config.yaml
n_mels: 64
hop_length: 320
spec_augment: false
muon_scale: "match_rms_adamw"
decay_fraction: 0.4
warmup_steps: 300
Rows from block 2 of the text encoder of a small contrastive audio-text model, named by matrix and row number. Rows with one number belong to one neuron. Each number is 128 + 32 x the weight over its row's rms, rounded and kept within 0 to 255. All counts start at 0. Numbers have three digits each.
Before each neuron's rows are labels from the 100 texts, of 14976, where the neuron reaches its highest value: "tokens" is the input token at the peak. Only what is clearly more common there than usual is listed. The data: synthesized solo parts of chorales (CocoChorales). In brackets: how many of the 100.
# fc1: MLP up (text_encoder.blocks.2.mlp.fc1.weight, 1280x320), inputs 54-107
# fc2: MLP down (text_encoder.blocks.2.mlp.fc2.weight, 320x1280, transposed), outputs 54-107

tokens: "violin" (100)
fc1.562:131124138123113143100094140152084078199128165095189111106139148078200127094141041131163094110088154072157092109129109080117127144123143053113124186151147176139102
fc2.562:158161118091161078136084123163132124090188096166186117097112108149110073119052152063146156138116124210132148076148201114185127146104109107122111085105151092117094

tokens: "viola" (100)
fc1.107:128142102100143177099160073165127054172084144116151172162148153084116099155102121139127090135144156184159160090195125156126154119063131127136150130154147112120102
fc2.107:099131097189186176163107201151123113110165116163135133077170125119139145135115085123136146130162107072078096119107159140150068158165101157096124146114227154077166

tokens: "violin" (100)
fc1.175:134105128115130154158084172119120133164142139114126152060068129113119121138182110107137166146158121052110137146111152170157149136097061116091082090121140102136116
fc2.175:128135129085125170088133142189154131144118115117132158120101166113106160156189132110143135091071098135071151143101137151070089137139128169121153171110125133165080

tokens: ":" (100)
fc1.35:143145179183077123130082091180095153168112121134139124147143181114135121155122171113166135167140167099122077141077148098174159140116152138105069130151146113155131
fc2.35:150082122148090079127149120065135107157174145146148108160129110160110142140104158147082124128146096092158181136141147193086159085132124129130136116113131098166139

tokens: "saxophone" (100)
fc1.411:110099108089172058180154129099170087131154154180168084143084095079122159111119114194101127168191138086079080134196071116170099126129144113154206092141134153100162
fc2.411:152103137153117155148184099128137125129091120102050121062138184108095097097110109127066114156159172141078133135122098087109150134114150105170167159108147076128094

tokens: "horn" (100)
fc1.84:079117084167098052075141121115084125181139119129150130140139178131050095101196120156125112143127157160123122137149118138099151121118110115147167108131116078139116
fc2.84:122132117148160129187188198065131129160135130122211065115140110104176167157163158151146133135152114149103125155135144137116167151170137174149184094057147111113125

tokens: "tuba" (100)
fc1.762:173170129153092128151082096144080177144111117181123153167131163153116079113144136087106095127089162111139142124186157123134157173121147169146145107099137102167128
fc2.762:103115184121097150130108156103125114131120200134127107138143141137183137094078139151083200149117112175118122110123180143132139129147128143158105110087118056105171

tokens: "trombone" (100)
fc1.578:127145102097154149131168141171094143190162185118077130078103103105144133092144080159112080130159167102107152122129148126086138175126154133147129137121121134096121
fc2.578:090136111173076152146185060131163170136159078113064203160189103120169108139163106161170122112097158146145166176145108123122094090115129091113119067203174081108105

tokens: ":" (100)
fc1.85:159156151079113140162093141112126114103120163115107082137081137140133128156073094109139113074170119163161255128106144130128158158100157140153082190084137126155159
fc2.85:113084164138185131147124083126149094115082105138125138142186166090163129142104149112113148164128108139145104105182097140115057116115152056161102140181105105138148

tokens: ":" (100)
fc1.126:153082124136131142062130129156153188175190109138069140163144163096156121148153228176154119132215147130163123126127166142175122119122114108105130155200140151213119
fc2.126:128147041111152115161089166110150100077111142120151137130130124150093086176175089131067189129123079104136176166154178123132116097144090188190102108121152162107124

tokens: ":" (100)
fc1.486:126103097149148125110094127106075102132124163179169132193097146113109159123183079119185099136139137082100110115112152130099140159118140093077133113081109151123122
fc2.486:118152162130135150103133203150145183074144206103103159123096196135166091110073145073112130099138154106095123115143096168077058097130071152109134123202106087122180

tokens: "tuba" (100)
fc1.424:106121180132119115136110117177087132174119139152078144178056130151129119095097193144076102060100152141088179083086172095130052166134119103158181115157031148123089
fc2.424:111153096148091141180151090120126187134119156131149097106207190072183133151104179112113129130119076121126128151154141111097147087155041107111057112152119069111153

tokens: "cello" (100)
fc1.736:105165121084089148097095129118067178160134095163132184105121135161126139176128107130154092060125098103095096125126111163175154172133125120113127175156126154137113
fc2.736:190131163144124153140168135147137107097174151119164110113062150119119134086108108164187097112135172105134152146118085080098125115120147095124114109138136106146171

tokens: "violin" (100)
fc1.340:148171102192102131089096160177115123111134156113136177063203096088137137106174174164145111129139155104118166138140086092099090149141119123137109095106178137092114
fc2.340:098089150066126116146132084093089138160172159141127129140069159102154124163124099110086182112151172131101129179167127121163139105148121114116101123103087140091093

tokens: "3" (100)
fc1.247:063124133151088090072086136095145106138090128128163171104178084069123154100164101111144040081117138165100102117147128111184144065108140144135149176122123124127116
fc2.247:077159180151207115159153124131132123116186192138082108100167132173168123182154120162059183090145127137182134118110083161114085192151092131083129132184132108088137

tokens: "trombone" (100)
fc1.284:173146160150159131149109123136191176096151110130101166137176146102056143144176122146155142139120172104115149094174148135156086131111095011100134139129136119138125
fc2.284:116147096138094125192105063139105135170142155087097094104155175166117112083127124131155139144130150129143149095075163108050089147114114151120137116121065165157095

tokens: "flute" (100)
fc1.586:146151132143158096098202117053107073129153125105133162095121137054103118172097115169140178117084138052125203101199148150127104144167157164133115185111075127089142
fc2.586:099153113162131154150087111122110047063167099164148097171147117138149103142180148101121113072151050166137147118168136159154200102123092131160098099134109134137087

tokens: "cello" (100)
fc1.6:100127109165134125127100100117126123171103132132102058134078105097143157095082155112159094093118134067087090112152148143071144160134114154110151109086091108152127
fc2.6:132132023149149147154123081081111093113129118070140134094196098105130141159131125117128158127127135174138103176157175095129089156058163119096139126162133107126169

tokens: "violin" (100)
fc1.559:112145115182130090093117129117134123162143156163115144100095171137141101149157068103151110179150145063172103105150140137132130108132118114145115160089142175115157
fc2.559:110104221086132114156157154149167141118213152156174223112164150116127134114107202171082112162139111149072167150111117156123062129163111108102120138109097124143104

tokens: "cello" (100)
fc1.401:115112146148102082140104125124088109177120119127069104108103119144072151114165152165165100160145096129145103096093115113144133107129128159136104107104092167158138
fc2.401:148144150094151116142153193120117176145169144123160173169174098141156074144142142131130137081149151149146123083131129173117178188145154113097175083145120105106099

tokens: "viola" (100)
fc1.330:149159096163088128078092125162143167123148096128128144113133143140120079148105117123133172098120182106145079127081161111105106176146145089094208115142148161100119
fc2.330:051083148149123116089155112134101080137170161174124113093121152150127171126186072148111075142107105065112186184120078150118176080147126113099102139120128149191088

tokens: "violin" (100)
fc1.318:113120118120146131108104106138122096167135147120098148094138170133090165150200138136151111099121175119139164124102115125118145157116097131128126125139099216124138
fc2.318:091103183112131143221079075149166183093174183137124183123078053127158127156082119102123125107127131149041122108175144151069127079103193128107082120166149118114108

tokens: "cello" (100)
fc1.753:160134110124069102121116158083150066182113119154202112147137142124158169169179120161169136128094113045117128147090101119069110152137127118097120168161106064137137
fc2.753:116113159156123122154129094150142165099121157160073189119199184142121103076102119138144130158122132170094153112101123115210125086124167170112150096115146116174183

tokens: ":" (98)
fc1.701:129125156126148096084101141144185137157095080181093189053158061107157130185144122101095118112130133115088121146099129155159143136129139100163079165155106148126115
fc2.701:196040161128131119194146090147145155098206104183137147142084075171103095152157118154101092137102132129148135145197158151082196108141141188155088154132170099100155

tokens: ":" (100)
fc1.336:097135115069100111129191058175177093140104141152098089151098129169083068142174172148145058086117126112074112121208129117156162158096145162147085088169123171147106
fc2.336:166141166160184196137137142143078108101132135109111133124100080077170125142121086109099167116138165114143079080155157138123117140109124153159115138099141147149152

tokens: "violin" (100)
fc1.287:113143089163159104143121157182083042175121146126147114116101158134119122134157078121168112140100149093140139147153113127146134150120140125120116157094120228135113
fc2.287:125169093108198185167140214068129162168110140128112082122127138135102123130163090155108105138134181165107152150162073117112161158122099086178181177082141164162112

tokens: "trombone" (100)
fc1.151:188164099171120144103083194156072195131131105144121141077159155103128175177155075116129120129116133130097111126100135095072115158108124142089143083138101191153109
fc2.151:186119149169149123117120190121147157062137133136085161105126142099089127146131106125093156223104140105083114089141162068082103098093172124125132118164131153126110

tokens: "cello" (100)
fc1.510:147126102172130158103142183146122117136116142178164144131135182118115136134156113147143086101113153093049152140140061145022152141164113129056119136168110081134104
fc2.510:141127129134072147221137138088133111170123092123135120085142221123154184132187213143203097109141127143123119148129088086108137120161186150131079118090124108177096

tokens: "tuba" (100)
fc1.381:142108103087095095158085084136101145142134161137148134122106107103147150170175141191101139130123166082087066142089136128079155167112079150097098123111154159116077
fc2.381:090168135096111172140084147121106134180108098084127093152120167094153100043129144113080110153137094148118067087179154096106111115147122188197126162195084143111156

tokens: "violin" (100)
fc1.22:131109182152076113144100134165166128181107139139124190068103177088084114124129115163157102154076104078120181086118112137110109103108168127113113118139112104148125
fc2.22:142098103151000101144138117159146136174144173071140088176139170092158168137124145135168124157072110134156141112096167106113141095173152149115130112137153115160100

tokens: ":" (100)
fc1.19:111128131120109099061128116199075112114102147191114173080133152103127162134154094132175100079096124121113087116106131104105174179101115158126075154173145174153124
fc2.19:128113179102101070167124107119122073169182091094103154119112068098120133131132163148101147132096158149125143138239161165143172110141139154163071116194108159113121

tokens: "trombone" (100)
fc1.373:106176112105146070175112184143126088079145198099117105092138186152121123148102143150156116123111137080120139119135109108117128179126110087089137109100097150149176
fc2.373:163112124162100106144128123172162093160155140140109185134156124122134101156170196154167145132154110142111131115115074126100111087149142187122165118139124094112046

tokens: "cello" (100)
fc1.15:186129122165134159152069149106087149186130145155126100067139124138028172183169087101121129142121143064101099162158162162076153140147112137110122122115072163117127
fc2.15:115152145135106171157179146117140128141143108060117086234100187130173131102168096149119175126087096178184118097075152153211123124147128158162155113129154112151147

tokens: ":" (100)
fc1.29:116100152142144105127128139101164083101152126103145105129050165108175164111089078131117142129134095095160080184100103086140090140085172126147140188092106215109092
fc2.29:119177098126109121155134108125121167114132134119112110080193148139134150120140192113080117157129133160138098107133242129059137106135088150113134109115098050114210

tokens: "tuba" (100)
fc1.749:169175173158049155117111169143092183136140120100105115137175102147059142130169143140098141117150072132133138159173107105079137122107122107175154108132134194145160
fc2.749:119121149136126155084101109134149117082106084089139136095111134175127125149109081077165123113045111096115094063070114205082100126176115137149092127133174142153132

tokens: "trombone" (100)
fc1.59:146122110141124146104097129140056191151127128092121137103138171068114195132146086122163099093103191107127115117159178074125136137146142150115157061118121167137156
fc2.59:142105123166139191129152129131142142161174089116143116157136143127137116153144047131111122146146129143098110105165107157114162152148165166155098168128155146062161

tokens: "horn" (100)
fc1.335:118144129205163130118098119077120106133169078140075104105145179105086123130085125142102116128156081107119194095088119133136170135203120132105129117132173112082091
fc2.335:090124166084090137088184165125125146134108203065201203104130124106124145115112156083130111139119160101179200118081124120120127149099108137192137126145093113168081

tokens: "tuba" (100)
fc1.80:139195104109081143094179113133107110170122122112104125212147196109158118085117114153082117205169114076129083098144169164084152084139136126141136134123116125114118
fc2.80:096103110189168128184095149111149131131178129145129093144096123155088188105133178097120141083146114213102123113090088110114131100124110088154067165113115143071123

tokens: ":" (100)
fc1.326:130118129115110154107071117147110108166114180104105126130111187163108153166143100127163093092092121066098101146111119133172122148101088141070123125136090122106158
fc2.326:122143155105144123140137156092123133114121052193130155148120141127112086055118119107133092115119160079068153133161083166079216116121070172139114117192091108071110

tokens: "violin" (100)
fc1.629:076111135181146137127150113147124105181117164131162161054110192158111121088172119139157107109103134110131110136132123156134121127140131150111128123133115090132122
fc2.629:143157142100054140092150187174121090090084107073138123141152127121151159111164161163114156149125145091181104087053099095055143155178165162126178148144142164130045

tokens: "trombone" (100)
fc1.607:126122100111113060119098123176111134121074118157122084170116133128119180152215105132160098155135105150140092153152171144129151092163126116128086150176099193128097
fc2.607:065123120167135166099141146170099140126099111102117111137081077162123100050111106177141186145151134127075136100137141099117104132124062202103093116136161101115182

tokens: "trombone" (100)
fc1.592:130107091178084140118073171136080217135119150130080086104122134108139154124130122138163100125138161142104125135128109104088159149106134146154157095104082237127116
fc2.592:153109095132190107134139105151150141112149046129123149068145136121101116164154132088167126091095139190152117124079130129160077108129163108119090116172172141075124

tokens: ":" (100)
fc1.240:144126109136192166172112063169043091087120226139055147054114087114188135116123110126115080135123138154142102134187144158129124148181169115086117086073155177137072
fc2.240:077141145064139088160090134122136190170108091102138130155182151111061102086136108116073116128123110181071111124163115109099122061102070157171153097106147117135141

tokens: ":" (100)
fc1.491:085133115140128148096118117131102127176113125138168106115124169097169157124140101142179134080081107144126077125118137120132146122148133134105133132141131160119133
fc2.491:116105151058145196108118169114159103158184130139162095097103116159098116091136106150121084086111161197159129129108110119134112112119162099155055138133101127100061

tokens: "tuba" (100)
fc1.520:139135169101094138129101118113125086149160124087132159122160140126120119087172151058187139113108115154146062086083119112141121144106135094142103139104121188122143
fc2.520:115117131118172112112140120114127118138133120110071109144104147249098092125086141168106155121184109109147138140151113141103191083166131169116110077160141087151200

tokens: "cello" (99)
fc1.466:116152112124079102075066161100143156213126106129140112134172156106176147142191151117165126101101114105109063125125101111168101107117145157165146201138110153097124
fc2.466:102148067156143129098163095117135088141132087125127072167165164102116089123107099151105166117136132116199149126161175109114151139106044092112143107151163146117110

tokens: "tuba" (100)
fc1.203:171141095157138094162096058137101100186137162117100131085127113128114093131165086147143126165124139116143109146143177112133100143086137098119160122094113108118172
fc2.203:052101140119073181082130171130119130143123141074148088223173103129186124116091054142138168091094113099086104101141136122107144171165104152122106114138149160130095

tokens: "saxophone" (100)
fc1.165:127127086095176157184156136099175114130110132109149065162120115092071132120119144093144128117114078114034097125164077110128097089140145116160093106092155145107106
fc2.165:119153167070120081117142181113088239129148096134082076126110136177095073107084098162102124135097134116099154094133115115140095110105147062133109153119157103148146

tokens: "trombone" (100)
fc1.302:079183109136142157097156164156088143155116143127119185169113185114158151120154117138135126087083138078107134135129121137121133144122132128073155144167119185138148
fc2.302:139143112119166148131120126129115139167193171143114115128136119144051124096177150110121084182195080105178135130167159128187136186112110127161099147073113152080143

tokens: "flute" (100)
fc1.338:089131160134109162125134095128158137147168163074081076068164145113146112149134141115159103106171125110055138136124121113066082136140122125121142103104123129103131
fc2.338:140152076114154130169126170107096095099148113164140169139174102093093078168182070132129159143059134124157114062096139126215138116086087087144117201071160125082151

tokens: "trombone" (100)
fc1.495:120161098122145083072058149142070112181110111130151104086138194140104116130151097153153159120107169057142083132122126084162137105106127115130148150112078180166186
fc2.495:097110157073107171178126127104119133078129168143112202143077078121171131126050086099093155129147116113188112095114122148172143144115197140124112130167158059156155

tokens: "viola" (100)
fc1.156:117107157146135101084112187229125092139163163102140097187115129131140149198134163157127146134076128172133098147187101142094119119129126170124155083134185205115142
fc2.156:158125082148084132146147141052113117125173053118157074119097085059113143118151112133101130095162176129134123127172153090117141128130106133127135135106131134147128

tokens: "saxophone" (100)
fc1.638:155082107145185079153154104172226114092093111178127099117078119093107092137132115170086136120108102142132094128137071131127108187180114121147087100104121136114133
fc2.638:084136171062058164123114142094116153150124124072117069095139158135049117140090144120150094126171089113134174124153137138146134092096158071140128113137150035146138

tokens: "trombone" (100)
fc1.109:114153125131106100103085125146161032101143120146116141083126145085176164201168075129180136114148167084114085111131138143140147153129154114107123125119132170135100
fc2.109:179092135173136095173196148123099125190152140091076149120148123146095118068153136145114124178132168166138207131117127150127096128131165070175107164126076154150090

tokens: "trombone" (100)
fc1.276:182142086122121076153079142109086149171176098143099122135155134096127093155145055149092082098140099075125130139076104076122110131160165183095145095169134150153136
fc2.276:064117113090155116131141149091088162177090122133131156159091138185143055147069201073124158148181131097073089157141111182092122117141120066112110180136094149126125

tokens: "violin" (100)
fc1.703:162132162112169177147161188197116135199144132149178115158126132104145181167088186121102090100141132089154118124093085130099091145110101074108104087160148140093120
fc2.703:114134170195128139138079069122043148078149163173167091136157157174103064163137108125184142185159169146102181183176140177122181135126111118116133116140152095181120

tokens: ":" (82); "3" (18)
fc1.28:089143095143110167204078088154038165156110175107120122131086169125103126094134156122153111159140085178138029109145200149106146122130110152147100128081120153127108
fc2.28:146150141153126135114173054133099115076161114126080202157130092119131124137133117132200150130148129183209181109107116157185129127137174145157171100085125180111068

tokens: "violin" (100)
fc1.155:111137104138113112075103108162110105198132125129123208086129111062137161139148030099159105081107114162123122122125144126184119144092127087087148132157147126104115
fc2.155:104154105113180174110162131139124176202144119135124109166160179233094106044193173147088150163124082112150109105123145106169142133202144093127144148200116165092160

tokens: ":" (100)
fc1.200:147113095136096086126116209140065095150162136171128056159162153074102140175171159145106113115153072137169118096118129120103147129096165097144204107092144106165181
fc2.200:093071154123107119189113104090131119140135079092137127157113088145171107061084139130098119104081142171102144154151128148086122063069120109161094107062165114149093

tokens: ":" (100)
fc1.308:165144158129117122174106069161066170130124163135115108057136104148120078089114121125091138116121128121115105145101148136091134134086113088122091094101148142107133
fc2.308:125124114100134124135108102098102151109132100142084138102135127110140142119113125145136111102130128137090093104172133057098111123129137183150088122070116096117154

tokens: "violin" (100)
fc1.344:147137112147114069131127108164099185174129167159131121119119128118115135142197089132111133176133153107155125127118133144111140138086136134101121108144152157128110
fc2.344:129138100124114087097124058103138064194129156114117129126211087096135084075117143137114078098103082138135121153172126145127056153140120144117101122149118056126115

tokens: "horn" (100)
fc1.558:136136112141114112142134144053162100143126094077094131160176178122087143142198152164108159137207161165122132117083130124070146071154174129158167142132121182107143
fc2.558:125173175096066129145113121153095090161124074070148089101082150130124134143092148102085172180136198110147162096122108118152156149186176155159184184118131110165125

tokens: ":" (100)
fc1.554:116146112121116130080036102172120136229121126144073151155134120144129153143145132154164110105102149129141072121134163087147146154113120123147127224126138198140131
fc2.554:098135183161147088176115168148124091108155133176126116081094106085140143113132105165131065138112162156044122125225093109102175132161178174157088096137100123133147

tokens: "tuba" (100)
fc1.23:096153125107127112088108118102096078231117131141158129095164099088100149158174095164092139108121119122152077132146161128159100091134141117130134142126143171118106
fc2.23:135199110140148127133141143124140134073086076110117104106067152058129136150130076136110191153108124209008156128175084215137130102102160106083175111088124138140140

tokens: "trombone" (100)
fc1.685:171148063179151171177136151097119154111121106149168144153164156123173131201120134120116169095097107035148181133135159138144152176108133117099155064116126118171140
fc2.685:161121170149155125110056165118088143126121078157089160111071108091041088134129093151115147133149067147064094133118039157083155090127152132167123164186120137076061

tokens: "trombone" (100)
fc1.274:153154102175098191091074160171147145045161100105125095081093115191153162138106127101138127119080147117107174135109150101127117150168180149116119135127067110136074
fc2.274:098104127121112142148119149106100147115158197143122114143144124069111167160121097106133230145119086096064050157058153143091118123152124135101133120185176126063124