{"embed_dim": 128, "encoder_arch": "preact_resnet", "encoder_norm": "batchnorm", "text_encoder_causal": true, "text_encoder_activation": "squared_relu", "text_encoder_parallel_block": false, "nesterov": true, "grad_clip": 1.0, "weight_decay": 0.1}
Rows from block 2 of the audio encoder of a small contrastive audio-text model, named by matrix and row number. Rows with one number belong to one channel. Each number is 500 + 50 x the weight over its row's rms, rounded and kept within 0 to 999. All counts start at 0. Numbers have three digits each.
Before each channel's rows are labels from the 100 clips, of 14976, where the channel reaches its highest value: "band" is the frequency band that holds the peak. Only what is clearly more common there than usual is listed. The data: synthesized solo parts of chorales (CocoChorales). In brackets: how many of the 100.
# convs0: first 3x3 conv (encoder.blocks.2.convs.0.weight, 64x64x3x3, each kernel summed), inputs 0-63
# convs1: second 3x3 conv (encoder.blocks.2.convs.1.weight, 64x64x3x3, transposed, each kernel summed), outputs 0-63

band: 1000 to 2000 Hz (62)
convs0.6:513466487465479469519467469487479409439497419518451467593360445535472529416524526505483509526595482503563436553489488515459440470438521355489469450465531487505491425465467429518466500391461531
convs1.6:469480542536457521474544559469485473538563566479521473479477474537453548497477445479509478540503494518507401491561493415612526473428469483483529526556421556599541573625448641504499519551534430

band: 1000 to 2000 Hz (62)
convs0.47:512465500524537489429490454546491463505504425466499574542469525474466553482502509522450472520442543512451512452556449398487479418387439493473464469492486532420369473518484433333480522463498417
convs1.47:410495518582462435517485513553469450570557421511500501491394583504531520509490616500536482522514509400516555539462524470359491544475491420487542497530491468568539523509503545519508588588504582

band: 2000 to 4000 Hz (62)
convs0.40:553442471535519506514533473467457481514452488489485490575536470475514523444390411556519530557616484548520505466488475513475423523391414446435453495600383521452531401535451486447513517500566503
convs1.40:454580493504538520523580515565580516482539423465528524452422497516491597535530635542518454514490483499512505514498468513479547349441531427506545424569459503538502582568519569541470515542558529

band: 1000 to 2000 Hz (60)
convs0.51:516452463590493460470558532542490496649466443422497515559447521471491556450445461523586485527475433460519511461401581560489536510436494461477394539533504543520467382458529530479543463439532486
convs1.51:535510548401524503523569369518548515487426486566582440487521488463495460556518579506441495596468493548435440496494482478497495463488573537522438426544547537495575559617510467527482536593499442

band: 2000 to 4000 Hz (74)
convs0.7:546513525485500580496491481489510461641527525571533520542436545563511465534449470498544551566519482538484560547488553529524467562502605582540516478485623549566491618613504544435507530513519508
convs1.7:414568444489445413478476438494525500416455454470457493434440468433479498510560461544501418461468565443449418465517458463465489412474480477449421480472413463421491509575448494525426503520452403

band: 1000 to 2000 Hz (43)
convs0.28:494400540520502571520540498501467514532458504426549555431530502396489510403495371486407452396529479548489469510517528553503490505438455498555462459474429423509495460524486507370406500480493486
convs1.28:485514427489530610470470455489459489568558463521544454529533533488479497538461488514482414579379518484528524449495573581521497638456548499480521517497541570489530549619524452536505524511376493

band: 1000 to 2000 Hz (53)
convs0.22:435451467429479479492548440483447444436491517479557605495487475589508420460446474520400528482440484508562478542450460550517499520536495482468352582551462478525515381473524511483479442412535477
convs1.22:495402454512480605515518504490518454602576503576442536515494492432444616490642555486517416455477484426443520571459524580515529520496514560485592455473517543530482563514553519504487468482481508

band: 1000 to 2000 Hz (56)
convs0.52:479384517456537517481584477488415484453485615497476527467510493378512469540490432498459500473472459514543459451476567451435570463494472427491418482574606520468546463520441525461431528463542586
convs1.52:519537432425483471472469511527458464551435411527528488444496467504419489449556535521509517478422475452403546468429562584468445561576494547469468507397478533467394569581498527432499568442528483

band: 1000 to 2000 Hz (57)
convs0.19:482430507576531507459489458528512468502491500558509605603556509575503646488506533494582563567468512583585519492528562429432503530460499424556505566566415509538500439507512477518460450456521476
convs1.19:577462520494423543483550427459495509531536524405466518545521514461564613532516500469462569601476480465387470526494534529527503582465558594490546517589525434532503476454584458540549585533518539

band: 2000 to 4000 Hz (67)
convs0.37:466508494533522532498522573520600489484639559462494456501464572503511429425491485535512437484504522621529509456549484519499504488501509615510521485590476515500552586594558462556508424604533538
convs1.37:549455477482504530514508500471645506459448505588530549404520590475482580413512483456516496530543560561557467529483490515495462498428478350508451489600530461482522584420485469475542498538508478

band: 500 to 1000 Hz (40)
convs0.55:497454479495516484537508471542504536454443334482487458517529465563491580430417373504447419506439489507538467496503583457493453480429478472474480510476520519418490375476433546450467470457557505
convs1.55:480520454484491460522486523525529472517471409363510495521381592473558475552562561488456487487523563450464444519512454478459441421394481453438511472537444456581564511601560453506493473561513527

band: 1000 to 2000 Hz (66)
convs0.1:507551503481504421498429440452460499534498430503477542472448531499461513475526324540504458446401545581572474458503489418521465503446404549469460493558417531472518423485507475457405476450490481
convs1.1:455456523505536576502585511541527482507476517483461484586469489485531506491494519474557490474596514364517562557432504457396507515405453408490463439469527425528514544456477492546524597479544625

band: 1000 to 2000 Hz (78)
convs0.34:533406499441533447493443509458486601537467507461434473505538521465484613570478502479478511560524467461559394501571554495448486440398437477454565461624465521548533459463487547503529559439446490
convs1.34:500551532381565534535485542473491572555511436466527483528512451421481452560518494495487630426518575514457477409457504494496421430494491623505454503553456545488397515523513508611517518511484484

band: 1000 to 2000 Hz (63)
convs0.26:524542582465509499504415456454551441552488543564530540523505509516514579440519529495456429591410477531533492511525445430524532462422438400476446485513469534505441487427480527356535400518552497
convs1.26:550549577483431442470488598446576459479602544497480482453434472556486534542525516442571523463542461496507527559483546476601460439464504519496537509495492510409545428504446450616496485491385562